From a checkpoint of a small class-conditioned image flow-matching model: muon at rate 0.0043.
Rows from block 5 of a small class-conditioned image flow-matching model, named by matrix and row number. Rows with one number belong to one channel. Each number is 50 + 12 x the weight over its row's rms, rounded and kept within 0 to 99. All counts start at 0.
After each channel's rows are labels from the 100 images, of 14976 (inputs lightly noised), where the channel reaches its highest value: "colour at peak" is the nearest of a few named colours to the mean colour under the peak. Only what is clearly more common there than usual is listed. The data: crops of objects in photos (Visual Genome).
# convs0: first 3x3 conv (model.mid.0.convs.0.weight, 96x96x3x3, each kernel summed), inputs 0-95
# convs1: second 3x3 conv (model.mid.0.convs.1.weight, 96x96x3x3, transposed, each kernel summed), outputs 0-95

convs0.51:31 33 49 81 64 60 43 59 52 43 50 74 47 36 35 50 73 35 50 38 49 45 50 47 57 58 59 49 49 50 42 47 31 45 49 65 74 39 57 52 44 40 35 51 47 33 25 81 53 52 43 16 57 59 51 39 45 42 43 66 68 57 44 52 46 43 59 52 40 55 42 64 49 52 41 37 49 25 49 44 49 70 60 49 51 44 40 35 46 22 45 37 59 55 50 37
convs1.51:61 63 62 43 31 37 47 39 61 66 54 53 65 42 49 59 54 48 53 46 34 46 33 67 58 52 53 70 58 55 39 54 62 48 58 53 83 59 48 40 35 54 48 21 49 41 58 39 45 50 62 30 56 46 59 58 61 57 39 33 68 70 48 51 40 57 72 60 37 42 64 27 30 32 50 53 57 53 31 35 71 57 22 61 61 50 37 63 52 60 46 64 56 47 46 45
colour at peak: pink; white

convs0.94:64 51 31 40 61 36 37 49 55 36 53 50 57 47 60 52 44 43 49 56 47 44 38 35 43 45 63 33 49 50 50 45 37 45 55 56 34 73 52 62 52 40 42 65 49 39 52 69 24 47 57 62 43 58 13 35 40 33 65 54 35 68 58 48 56 61 52 31 35 59 29 28 54 48 60 33 43 57 58 32 60 70 38 40 46 67 60 62 45 47 68 65 68 46 73 44
convs1.94:41 57 63 42 65 35 70 52 47 43 52 73 60 47 42 51 77 43 47 37 72 48 45 56 60 57 57 68 39 57 35 58 86 42 40 57 50 66 45 46 60 61 69 47 25 43 62 42 47 64 44 51 61 51 60 60 51 51 61 33 78 51 41 37 20 43 52 59 49 45 44 48 46 56 38 62 62 38 24 67 53 29 57 47 51 37 59 55 47 51 35 61 53 60 59 39
colour at peak: black

convs0.55:33 43 39 66 61 57 61 53 45 45 46 78 51 50 42 51 55 38 56 51 50 55 62 45 39 48 67 56 47 55 47 64 24 34 60 66 51 55 45 47 41 58 38 52 49 36 33 61 51 61 51 36 76 41 59 51 49 52 40 58 83 46 47 52 11 59 61 74 47 54 56 75 51 60 57 19 55 48 36 39 45 49 63 48 48 41 38 74 34 36 49 47 47 61 48 57
convs1.55:60 57 52 18 48 30 28 34 53 34 52 32 44 40 68 55 46 64 53 40 34 61 46 53 45 56 49 69 40 45 55 36 71 51 64 57 49 66 51 39 34 74 48 46 56 41 31 68 52 36 54 51 45 44 36 45 43 48 34 55 28 74 65 52 38 66 40 42 68 42 44 49 53 39 68 69 40 44 65 54 64 62 39 56 51 60 61 35 26 48 40 48 57 44 63 48
colour at peak: pink

convs0.23:51 44 73 54 39 58 50 51 43 54 63 58 47 38 37 51 54 30 50 45 49 32 60 45 48 50 56 76 50 50 67 59 40 56 34 63 63 38 40 44 58 24 40 50 50 62 17 68 41 44 46 49 41 33 71 59 56 58 60 45 85 54 66 48 68 37 55 36 52 46 34 39 50 46 49 54 43 30 29 61 46 43 50 43 41 42 62 12 57 44 42 61 47 49 48 46
convs1.23:69 44 37 46 43 54 76 37 38 41 70 47 49 57 51 54 54 52 43 50 42 49 29 59 28 72 44 41 44 67 65 36 35 50 66 42 52 58 63 61 40 63 57 66 50 55 48 47 38 70 63 55 58 65 36 50 47 30 32 32 43 53 59 57 13 54 56 57 44 63 38 41 49 62 38 42 60 47 56 68 51 49 51 59 58 45 56 53 19 30 45 60 38 57 43 72
colour at peak: white

convs0.15:40 26 65 51 45 61 57 54 43 37 49 50 50 41 38 49 45 35 38 49 48 19 68 32 50 47 68 55 42 53 50 66 54 43 38 62 48 52 53 43 47 24 39 62 46 55 22 63 45 63 44 42 40 63 37 59 57 57 59 50 73 62 59 49 33 43 54 29 42 43 39 27 49 55 47 46 57 27 29 48 53 78 65 50 59 33 39 25 57 39 66 49 42 45 66 47
convs1.15:61 51 65 55 54 33 52 57 61 51 82 60 41 40 43 60 60 41 41 60 44 33 63 65 49 51 61 53 37 51 58 64 37 80 53 54 58 32 38 29 56 55 32 59 20 50 44 44 56 50 42 48 52 61 73 50 49 39 35 39 78 43 68 39 20 74 60 49 55 50 52 53 61 46 75 59 31 46 37 55 52 53 56 50 55 42 39 50 55 52 54 48 54 63 37 39
colour at peak: pink; yellow

convs0.26:47 49 47 98 65 40 53 38 53 53 37 45 43 45 46 48 41 33 58 54 48 50 40 53 46 63 61 47 44 52 68 50 42 55 60 47 60 55 51 58 55 48 45 53 45 66 48 35 49 50 42 41 64 46 45 37 30 46 83 51 79 61 50 50 47 51 41 39 60 56 30 43 53 33 56 47 38 46 72 43 57 83 28 76 48 33 43 25 47 50 59 59 58 47 55 64
convs1.26:55 36 58 47 51 49 52 54 37 57 41 42 62 24 55 64 61 49 53 60 87 38 61 58 61 39 43 58 56 58 61 66 48 45 55 62 43 46 63 47 35 37 57 38 33 25 66 36 49 44 40 52 78 61 27 64 60 56 42 62 68 74 62 43 48 42 56 48 33 45 46 44 53 53 64 43 51 56 24 41 57 38 48 73 60 39 47 61 46 40 40 45 71 61 31 52
colour at peak: black

convs0.76:73 35 44 54 37 39 32 34 44 53 52 71 59 51 47 50 39 65 41 44 50 48 34 50 40 65 65 63 66 46 34 50 78 26 53 45 44 46 47 43 43 52 53 25 55 58 46 73 41 39 54 72 58 44 56 41 37 48 42 63 77 71 40 48 50 46 42 49 58 51 34 37 46 54 50 29 41 60 32 48 40 38 83 55 43 41 56 57 45 63 31 40 45 46 51 68
convs1.76:66 27 61 32 57 49 52 42 58 36 59 41 61 37 62 53 48 61 57 51 32 48 54 30 64 37 71 61 55 26 55 47 46 34 38 57 41 47 54 45 29 33 44 65 54 55 47 56 43 69 70 54 58 39 48 42 65 56 65 31 49 50 64 40 43 43 74 33 27 46 69 51 34 41 42 63 42 35 60 46 46 65 56 63 57 61 65 56 49 41 41 54 72 46 80 55
colour at peak: black

convs0.18:55 59 58 35 50 60 57 54 52 58 78 33 53 48 54 47 33 54 48 56 50 54 34 50 47 42 48 16 59 47 69 61 65 27 65 38 25 62 49 56 57 53 43 49 44 38 30 67 57 48 50 43 52 46 69 59 60 71 50 46 55 58 35 49 40 43 67 60 53 53 71 44 51 51 36 21 58 49 50 57 46 23 54 46 55 46 52 61 49 61 16 70 51 57 38 68
convs1.18:57 51 46 63 52 61 58 48 44 54 52 50 56 45 34 51 59 67 47 46 52 60 44 49 52 34 58 48 51 52 88 37 44 52 57 33 45 57 56 55 32 40 38 34 62 19 57 77 53 68 71 70 32 31 47 52 34 54 65 60 43 57 70 17 60 40 26 31 57 51 59 50 56 39 48 39 53 40 53 65 49 39 64 38 37 69 52 40 60 42 56 46 45 57 55 51
colour at peak: black

convs0.91:66 55 50 53 76 50 47 52 59 53 47 40 58 40 49 57 54 38 64 61 50 53 69 61 40 69 56 51 48 58 52 59 35 41 87 60 16 54 65 60 61 56 61 59 51 48 76 33 52 51 43 59 52 66 59 27 48 50 64 43 66 40 46 49 58 76 45 74 33 62 56 44 52 70 51 51 67 63 44 54 38 54 63 50 47 51 39 57 37 52 55 47 75 47 65 29
convs1.91:43 48 60 41 45 36 52 66 56 31 64 72 41 44 51 48 33 25 31 54 41 51 50 50 85 56 51 51 49 41 35 52 70 51 48 50 51 56 32 41 58 59 61 22 59 55 55 75 55 59 67 33 58 34 35 48 26 43 28 42 47 42 41 49 49 48 53 66 55 45 41 35 34 47 60 70 54 33 63 50 53 50 45 62 71 34 54 61 39 40 47 44 40 39 67 47
colour at peak: grey

convs0.21:41 46 54 49 63 40 51 59 53 50 46 14 51 51 43 50 31 47 53 30 51 49 53 51 57 58 84 58 55 75 72 52 78 60 55 59 36 57 54 46 50 37 35 45 45 87 26 55 50 62 54 63 33 49 46 50 53 59 54 54 46 47 48 51 37 44 57 38 44 34 47 51 48 50 43 29 51 36 30 62 47 47 57 45 69 58 60 36 50 74 65 70 51 50 46 63
convs1.21:69 34 58 54 55 62 63 40 30 47 54 52 57 34 52 32 68 58 41 65 43 45 55 38 47 37 65 52 58 32 39 40 24 43 35 41 63 30 53 43 59 58 27 55 39 58 63 26 34 50 47 50 52 51 23 47 45 48 51 57 46 49 64 40 84 50 45 73 44 51 41 55 32 39 61 69 73 53 70 55 44 37 58 44 70 43 41 52 55 59 51 51 56 43 64 57
colour at peak: black

convs0.69:32 41 64 60 64 67 59 34 39 65 69 58 58 45 38 51 57 55 52 53 50 55 41 50 49 50 71 51 61 46 60 58 41 45 59 41 65 57 50 44 41 61 31 37 47 54 31 48 51 35 48 72 51 52 69 39 56 67 33 31 85 71 38 51 51 56 27 49 49 34 70 47 53 45 56 20 42 48 55 52 35 39 65 56 66 54 55 68 35 52 37 29 36 41 56 41
convs1.69:60 51 35 56 62 56 46 63 44 56 20 41 53 57 45 51 52 51 51 77 38 42 48 48 69 55 67 43 80 75 30 33 53 70 55 68 71 33 44 54 66 48 31 50 48 57 60 52 23 46 47 53 55 37 51 56 67 53 35 47 32 61 58 53 46 69 52 46 48 51 39 68 57 32 67 36 48 55 63 39 61 60 50 59 48 39 43 42 47 48 38 56 37 46 71 67
colour at peak: white

convs0.3:57 39 42 66 27 46 40 26 49 57 37 52 46 56 37 49 47 46 42 41 48 24 58 47 80 63 51 55 44 43 42 60 73 30 64 57 72 52 85 39 63 48 63 34 52 54 37 47 48 64 51 37 74 35 31 57 44 48 44 59 65 66 40 49 46 49 65 48 60 54 49 25 49 47 61 56 56 57 65 59 57 58 55 54 66 42 68 50 65 41 51 48 45 30 49 61
convs1.3:51 53 66 55 58 59 53 36 35 36 48 20 49 42 55 59 52 73 56 56 61 63 44 63 40 60 58 47 47 51 46 58 41 48 51 33 37 59 58 37 13 37 47 61 43 16 58 36 60 56 49 60 59 67 70 78 68 49 51 39 61 58 37 49 46 53 74 64 42 45 43 43 37 39 61 43 51 45 52 34 50 46 46 43 42 47 55 63 50 40 52 45 20 54 61 30
colour at peak: pink

convs0.54:26 55 48 58 53 54 29 61 51 28 38 58 46 61 51 51 63 33 45 35 49 56 37 52 53 51 62 71 62 53 56 61 70 30 47 44 58 62 52 42 60 30 51 31 49 29 16 36 53 55 48 50 64 59 67 44 28 54 53 59 68 62 70 50 21 51 58 41 46 55 40 51 49 48 53 55 54 70 27 74 45 57 48 62 30 33 44 45 42 53 48 43 53 60 57 56
convs1.54:56 66 54 43 79 40 46 36 41 67 51 74 42 53 55 73 57 36 75 47 43 53 35 38 61 52 79 79 55 45 44 43 58 49 57 42 44 61 56 76 65 59 52 39 41 24 47 51 54 46 58 67 55 46 34 60 45 59 40 80 48 53 45 52 28 63 35 57 55 50 43 50 71 65 37 54 55 41 39 56 53 49 43 51 42 40 46 60 50 29 36 51 50 61 43 59
colour at peak: black

convs0.82:38 40 40 34 58 54 34 31 50 43 34 58 45 57 49 48 41 52 45 60 50 52 32 61 54 54 62 47 37 75 42 22 54 63 44 42 51 44 38 51 40 32 47 46 62 66 72 35 52 58 53 72 66 41 58 27 48 45 52 55 62 68 47 46 51 31 64 47 68 44 31 45 51 41 56 65 53 17 66 23 45 58 30 50 65 44 37 58 53 46 34 71 45 44 50 56
convs1.82:54 41 43 29 60 39 54 35 47 67 49 56 59 58 48 44 35 16 66 68 48 57 44 34 26 54 59 43 80 36 57 41 65 47 43 42 62 54 77 64 54 53 45 50 40 38 63 60 48 38 45 27 57 39 68 29 49 51 27 56 43 53 63 65 63 29 43 31 32 51 44 34 39 41 60 55 48 52 36 47 41 40 55 44 49 49 56 39 46 55 47 25 51 40 47 46
colour at peak: black

convs0.87:67 68 40 53 73 40 52 57 42 62 87 43 57 52 48 48 49 44 62 52 51 46 19 64 45 75 55 41 39 56 59 47 65 29 49 37 69 40 39 57 42 42 65 51 60 31 48 55 53 40 53 35 47 61 59 27 53 27 40 59 55 43 50 50 56 55 30 51 50 43 85 35 51 45 58 37 44 45 53 46 37 53 72 53 64 59 31 49 41 52 46 37 36 51 55 49
convs1.87:59 45 59 56 47 47 28 55 64 47 27 42 42 47 59 59 52 68 62 56 43 49 57 46 47 66 40 59 41 59 30 52 46 40 45 49 67 49 19 36 54 47 46 32 53 50 56 61 53 49 57 58 53 38 36 41 40 74 70 70 37 70 51 54 61 63 27 74 65 58 43 38 42 45 64 80 57 55 56 42 72 61 36 58 34 42 75 45 40 44 57 60 52 33 55 41
colour at peak: white