{"arch": "unet", "model": "class-conditioned image flow-matching model", "dataset": "crops of objects in photos (Visual Genome)", "train_examples": 123503, "image_size": 48, "horizontal_flip": true, "conditioning": "class", "objective": "flow_matching", "cond_dim": 192, "targets": ["object"], "num_classes": 300, "cond_dropout": 0.2, "logit_normal_time": true, "norm": "groupnorm", "hidden_act": "relu", "weight_standardization": false, "pixel_unshuffle": 2, "widths": [48, 96, 96], "blocks_per_level": 2, "scale_shift_norm": false, "attention": true, "upsampling": "nearest_conv", "init": "kaiming_normal", "residual_init": "scaled_by_depth", "optimizer": "muon", "muon_scale": "match_rms_adamw", "learning_rate": 0.0043, "momentum": 0.95, "nesterov": true, "orthogonalizer": "polar_express", "adamw_lr_other_params": 0.0017, "max_grad_norm": 0.5, "max_steps": 19500, "batch_size": 64, "epochs": 10.1, "lr_schedule": "cosine", "final_lr_fraction": 0, "warmup_steps": 970, "weight_decay": 0.02, "adamw_weight_decay_other_params": 0.05}
Rows from block 4, named by matrix and row number. Rows with one number belong to one attention dimension. Each number is 128 + 32 x the weight over its row's rms, rounded and kept within 0 to 255. All counts start at 0. Numbers have three digits each. After the name is the row's rms in percent of the matrix's.
# v: attention query, key and value (stacked) (model.enc.1.2.attn.qkv.weight, 288x96, the v third), inputs 48-95
# proj: attention output (model.enc.1.2.attn.proj.weight, 96x96, transposed), outputs 48-95
v.27 083:082117133156109099162132168069172080127133122124099117147087136169132121125141166108130114128174101175151178088110088125106161091104195186080108
proj.27 082:132171046129197098154180121134216183167102169077075153164164192118104186205109108168139078136146149130100146123161129120116126143107114153136107
v.28 084:108125141127117156133157151153170082125075143131105145170086129156130120137168123094129064132094109122180203031104122173168124004122158136108116
proj.28 088:117146156079089147161161101117089150090168168089152120085144148100075127122065126116119132118129137139132139045072115142073093183133109090187159
v.29 082:113151168145224151154158110140122134148146109132150101096093170145142140146132110105088122113120098099157181173140110119113137193125112083113139
proj.29 082:134120135101057106174120164115055110146152080145115165109142132126160076155175135129143140206116151094089159123122160171136150121107144111131129
v.30 088:102089173126158086177169124129102159124161128148140133122096113136071105162170150161128075159105132085105146225086101123137122151120088119139161
proj.30 090:107125138111065131113126112128103103126119085098090171155128142068153100126114125106081124075169168110101106134112189136106103079113075079155139
v.31 081:144183153131181121112123128119114159154120113050118198059072101151138149055146122121106082123166115127153102028135084111138170133109150150131143
proj.31 080:208097114106126120147058118126146147113131123119126133122139231113080076212164088183124178149087161137120121034134108106125084164110124108103175
v.32 103:098113149067149150153115121136085137138109153132136151083124127095101119195162139083187117122154100173162100125090105155131080174201088105116099
proj.32 103:125150091162093102135215125156119120109115151128127122158111112152040114064099105110096144107091141107118116139159113156161160115110189162154100
v.33 109:118117105132119094169117154137151114136136109127131150128138133129027173097136129123148208173165133137110069210146127124143128141160121140069129
proj.33 104:125179118097124099170111101108196142125116171153141073160120138107079079127143141113133170152175073118141163066097094158171153101193147154099104
v.34 098:105122157097159153141096104192108044106169107098102131164184133125139096141182179106207140104098135142158147128110121106123061149133142121129124
proj.34 103:131109171161068153109094171151205183138147171147138199090089116139122086117082141145129162143135056111120137144086110180147186120156178088102112
v.35 108:158114152128092110151097129192053065134167116148152066087129164097159101110069151213109140117160155149146087082135115091093153133133117083190173
proj.35 102:138167101056140127105143092121110209114118111130129159146108098148148106180223055085118165084110117131108103158144085176126134090073089109095139
v.36 111:166117106111103154111135152159144089061125102112136144102121142150072059163139082145163083115134126116087101195044124079121156122129158152088110
proj.36 105:080128164109136116147120167207087161120111119155137163074166133125105149138169133128123097187061126115157108092178133164149110127097144149127136
v.37 106:147120113119151134090126131139114072126087126133158093073208137091083122132155115109197207142075144112155146119175117107156125156107119156169121
proj.37 107:116133060148084145118160089080105133112129148113132120131172129137123118181108091149131150145154120107120159132128149098107161156091134147125136
v.38 102:112073106170123159133121104134139104101115114160107149153084147092169101142112174115181132190096081181104088063212129123126127100103135122128125
proj.38 099:102198136101102122126175128064141190189112101143164056141191090107141107156136130148133158121148138103119167162147075159135121131163079170132139
v.39 112:121121103105127142105141108082115200136083143089104135077113149121182136145119146132211172132051120107116185100146072201111132132126172145152136
proj.39 110:148139132182162170148135087145129088121228198102191146150165135149132116141126178141124153135161153142145101127071125099168104160100058155066116
v.40 101:161149103108140160127124109138099134179192175151103154087160121108127100101128069102141127137163127160130111148156126118122126116116141084067157
proj.40 102:095125118129116079142138135126127096102136157122114107156073127153101153108241172167142166135111163118139172113115146138138119139119163169134179
v.41 119:138117125179124126101104119130145121169100176139117157112121118148083083131133125102132120154170129101139099157147103139123129196198182106176111
proj.41 114:096121152066110157113092138112169131092129142115158158134170171125092163095102125138083165119126104150192196126097115107118118220171064108082167
v.42 110:135147095121091144132149092165080183139144135175110086135155120151179158162142149124139108154115147105109120053126145123142116072128115133159122
proj.42 104:116100094115168123116067189193122122099077131106179119104158104118159118159084136129149148109140098130111141201157119118133120095088110163129094
v.43 096:123123094084120153107142134145163173160121138141171088170092114166176115106189093123064114136117101141094106124101170064101116114137151102124143
proj.43 092:137166177169132110183167141176140117139077101109077183154074170131138156157094168154095137130075081126129142125146112180142137180160066094142100
v.44 101:082174110155132116136070124121124133120114132108153179101147167047147165140145133118152118099087107118119095120131191117079161163143139155168090
proj.44 100:159120100139206094142171172137119105155091139128091202115113064181143168127072091147076112148152115140133136136128113128106158176146059118102123
v.45 103:136151161113105150177106106136120095154156131166122148174126104112149138095103090169078188140134146094098136099074103103139086143153116125154061
proj.45 114:155114094153110129150099107148085177106104128162139223083061165137123185207082169104116096107110127153143069163166102119163149122097084122082090
v.46 114:101128148180119174124138127145116109152153173164108082102170105131072168108119160101187103154171143077155094189075082131159164137103102135111099
proj.46 122:070135110104140126148135145161117159104065208157149224175099144165157093108138112147114178121088109090147081098166141110158119127107130178126122
v.47 100:148121098173127150098111173041114102137062108167105131149135110105085080139142166121186151149136098108130098126165186142174085125164147110066158
proj.47 102:079105094061113091152135099166050097122131125110146125118160172113168116171073107115089106113094144094133181123138122128130156174102154134170105
v.48 104:116113119173131107124112163112148110139143105151098112100166129103136111129101149142158116094166141176124132145155136133082118082124118114119111
proj.48 109:208145179044112148144049146175122120071127133123170092133067118168159138142108135092126133128131148174123133136050127077127100144128154189151123
v.49 102:104102205075152120162143070097107119173116079168098146069127198161087092161125132127114076116102104132138091104060106160120123135107149138204152
proj.49 108:122145127179086088107162185148119167084117151142184105183125096108119058128156087094169157116162106098132157086159105120173151159089119086113127