Rows from block 5 of a small class-conditioned image flow-matching model, named by matrix and row number. Rows with one number belong to one channel. Each number is 128 + 32 x the weight over its row's rms, rounded and kept within 0 to 255. All counts start at 0. Numbers have three digits each. After the name is the row's rms in percent of the matrix's.
After each channel's rows are labels from the 100 images, of 14976 (inputs lightly noised), where the channel reaches its highest value: "peak at" is the part of the image that holds the peak; "patch colour" is the nearest of a few named colours to the mean colour under the peak. Only what is clearly more common there than usual is listed. The data: crops of objects in photos (Visual Genome).
# convs0: first 3x3 conv (model.mid.0.convs.0.weight, 96x96x3x3, each kernel summed), inputs 0-95
# convs1: second 3x3 conv (model.mid.0.convs.1.weight, 96x96x3x3, transposed, each kernel summed), outputs 0-95

convs0.68 097:086099126124097120105102132084074138121064115120152097091122128146130140143108186139119147128170158150137147137130139094164087080091129159094172103152135101114124056163107132240131114134181131111141155097108081102048132102115109152072100203092133093113174107147144100065115133152144155135
convs1.68 050:169143171151139129156108136114128152106083151165143152146145151139125133140111128241123119106146179126137166170124157131165116171170090218114090164112171128194147131183130096164131187108101119189166158151114144138167154162143134106188081162110093163147138128127102148162161188170123124134
peak at: middle left; bottom left
patch colour: brown

convs0.7 063:158079156084073162145104118132089126117188046117160096094098128126106109199140135161145141166181173066128163156172143123121122130093136096093169125165118146112105109174163115139154151206090120080099142163124117114140121110109152108137172085165097147117138120164132125086060161133114057151
convs1.7 053:144068062172131111143124157158133090138071111144083171121172126139144119114072155091114071088101157107125116102129139103149114094167097114150186153143133138173147136174085111149085101065180134181114109087070176119102113102123126144110104136130099142120145197111127181156117111113191167060
peak at: top right
patch colour: cyan

convs0.74 106:106120159135135106109059112145188104119064094130132114131100132142110122112180245127133138128167157143139184137150145126147058116048141124107130150153128199130126233135147104132102199172127130166104094126148146129091125132097125117143131104168095135158123138138174125133106103162177128131
convs1.74 111:167124135141175155094139185128136186162115135108102139154181145078138112179113158121104119096139152147129133133105134144107181074148162150146085144106109138119146073121115176126175124152167165046127111127190131084221154187154207144077142104142111135120166105136153109111102098130078163154
peak at: top left
patch colour: black

convs0.85 083:139165092131136099186129119200190109163099127134108109144101127131023158128145152136145119136107139074208103160163100128117111104153127099133157123153130117115147137067125102082168116114126133177125045125134091225087123125154067108080138149103148132111159147128126086139108091113146166136
convs1.85 031:181088124157177109093130143069129132156130139112118135095138139117139135172141096157124169076133156081084163165143070137174110154131124143174126123152126169131079118131085172143137097161115120105111056135112179169117156138114255137133133115151094120176110144146153147200161176098095130101
peak at: centre; bottom centre
patch colour: black

convs0.25 082:104086096097187112128155117107111142103112118125139117133157129136096120143094187154140105191156109217132071079170175090155090106132123148140128131109143122150145171110111151136144213110160126098121121026066113152111126118118050094136096068153142081109151112139133104113123165132177118105
convs1.25 076:098128126189164067136163115100091177115113114131121085112162144132156141135093102172104110172112144213167204104110125142137186140092130205086125132100098159158134099208129097150141128101176147081097127147155092109152176136087183105118129165145060117115150094146117110149117128142132139175
peak at: top right
patch colour: brown

convs0.8 105:113064151187086097086115122123141183094155096117150123100118125084126135221125120154127121112133162109140137226168122074163135104047181127089118163122140154162116133120117161106176171138111126132119112163145140134092120087172140122104192135097127167108125086189129148067112145109088108115
convs1.8 036:146138137208158137122094132189096103135128157151128160137141140111171110145150085125156116064124089075135143092134176119105122089148098065136089131115090091122195107158193133144175106167152153084126177162098106160163107057076118117128052144152121134124110159087164139163112128107137067112
peak at: centre
patch colour: white

convs0.35 102:159056144129146124117170122125044133115182067128124092142131132135118127134136133109114084208092128141116128094105180102175156182165127190145098086089134209158104120101116073179119190134129128158115145065093093089125124183137136125185127105130140125125117107080153099108143115148151092149
convs1.35 057:117075083118096109135125060160139170109090137155114127114129141131123068079098169127144074178104134115145137115141202084126121106116161179178141147183156130113146097146152100141098135143175148170161092111116107101099117157168061095112143109137056153145136102176126093069097082152102139052
peak at: middle right
patch colour: cyan

convs0.63 098:117135146163144229124111121124098141081121170126133187109150124153083109131162131092111117183153116100167098149114141159067110211137109193107155104095126128120085089154145104141095090081158125111148107121110139094176131098144097082144119174129099049127079135151054120080112128167099115141
convs1.63 074:183067095128120123145127127157155183148117087185092135157150110154124158185101111108093095174170143141141091106106103091169142098119125120167128168154146080103148121107144062184068161144157124190113173132131157144062083089168126151169091103125156148133159129189165115168152085155175129122
peak at: middle left; top left
patch colour: grey

convs0.33 097:179090150210153146109124125172106094121127120125122140146093124127149152119120119168144163203104059148205076072184089124150139113123098100118089092101122133146165098095146128179113211155101125120146111084151120141155123131089103070102141108153150146157083119136118116169134102190137139197
convs1.33 035:152114129141126110099142124125095146158105113179046077125152147132109085146130140128180109155161159168145204154085124120096146096093144086132140126128144164151088106129128150117176104155153165143111107095108074083096158140198072151139141147159119137163115136170155056114077180112105166035
peak at: centre
patch colour: grey

convs0.17 089:056097178182082122131087116121116109089129097122093115117100132107146143108136090149155068137151138173146234117123119178144123187124152179164120118169143076165136107171141125147114202056160134111117141115106151105118132101141143104050108130102179127138119111136134160105169160079138135172
convs1.17 084:156137102112114147133179170128134086101149103164151142126129149180114131136138159083135138170138140120137123109135158111053090156168103068075104146146122136116062120086148125093101070208085160182156140113118158126093117084166124133138097128118089159147119121220088090080154075132162097072
peak at: top right; top left
patch colour: white; pink

convs0.53 094:191138116108128090132160152094110149111191155137099140095123127115085124077172159123093104121133181074124176136095145134122151156183092157115151083106142242087109128172080103102143155059112126206093076124078095126109135126129124145136073111161100126109125118109141160131112102091117128083
convs1.53 125:107092061132136187108153154127157154128185123155158159142160129151115074146141110099079121199152090119151147065154150078061080161131123133172108131103140072111094075099099107160119106179102122218131108126129146135120092133158111140122142100088094155163090137193110106101181120145146148105
peak at: top right
patch colour: white

convs0.59 108:109141182097129120134075135115070194123128157126136130129176127130115107113099124131121140141183147179094146062131132117154146101090090099091111089083121163132064175147120135137095188202200130081119206131116110108147122141091134099136104188145079103148164127155201134122122136160122127076
convs1.59 155:084080113125116112123121098123128206140107116172146124117132147140063111163167149095155189198176191074199146092136123150126153153097158144098170144116098095109066150168060103141137151149144135138137108155176127138111126139152085152099133167112105111196192151141137160136138135126184174128
peak at: middle right
patch colour: brown

convs0.77 078:124088119106194120092063125144099145162089149122084087143113127117094133109169150155169138129180140151192129128146136072140123063070111155132155106124138154137115123165127198219134070154147129123117084106070129124151127093164069075107147138105092090144086160136169116142102123192099132134
convs1.77 084:140097086153108061140112125118124066122128086164172140081107184128134136170113152120121182125143199121134153149079138140133120121128126160079134126118163143172164142204074108164167136149117143162140108161173140094112143089113138129160110097091054109183155179100088166178176134147172176158
peak at: top right
patch colour: grey

convs0.81 069:115090169120101134054094119098068215100095131116141131103095127113061119134179192094121094103129169124077196110097105123106110113129143105106140103098140150114111131103074096107129080151138130113117118072078118055090131102160144078114071167129162142102114091127143089111146167152164142099
convs1.81 072:125120088130166072167101121120137247176131126117150079092157117158168137156116053130111121069182145064124087104116120124130100170080109136132094145129115092145082116143085141165117174206149099084129155129113148119121126115114209170124091128146098112155151124142158124109093092150146128150
peak at: top centre; centre
patch colour: brown

convs0.64 090:126121148169146134121059116105122134119090106128136118130119124145144151173077178107142080156133111123161141201159193146149194101124092108112132101125140103160109136105068156137131151181130128156102072226124143161076128104117037117177094170161142142121166124150147092143086102102128071108
convs1.64 039:103141136177092137095150135103151127110161133161092081097127116135138126115140112111120132204105177211176175122129107089122174113126124049085135127100089125102133158159148147099088090121089135013159127088146133116136113089164142170086129165104141103134185101157133143098119174118168181119
peak at: top centre
patch colour: white

convs0.9 076:170127154080162167209146130157121125116104166124201082147125125133121114126125140166135131117156077136128090113154147113144133136170102152173195067128127149065141135047117153092123134163105121120120122136095103125101128153118066059087102125109147117099028130169164112097135146153115067103
convs1.9 071:138077067139114119149137152136079130189139103101139095068132148139118145182130126096111082113121155087130175142133076130160109125060133113182158152160112135197093162213109103142088195090154107122104141166125125173101137108148201199135152122146100127134161163117114146159084096117151155115
peak at: centre
patch colour: grey

convs0.22 097:063106161152144163166195120109115103119097092131129110117125124118148094145094229086116148170143096103067108108130177134153118101149126161049157104157134146095095148151148095059149175095134131132098178123118134129130129127103091172134051113106142192116104084105137142064145131082139142151
convs1.22 039:125120058105089091131102096113189124125165136153146110148160097155106143139150071108164092113117163198142173192142209117108174077077089105117139132166147119145156113068118127131105117138191159071158142143159110087167153097179138114087176144124127117071088144157105131115126083121114140087
peak at: middle left
patch colour: grey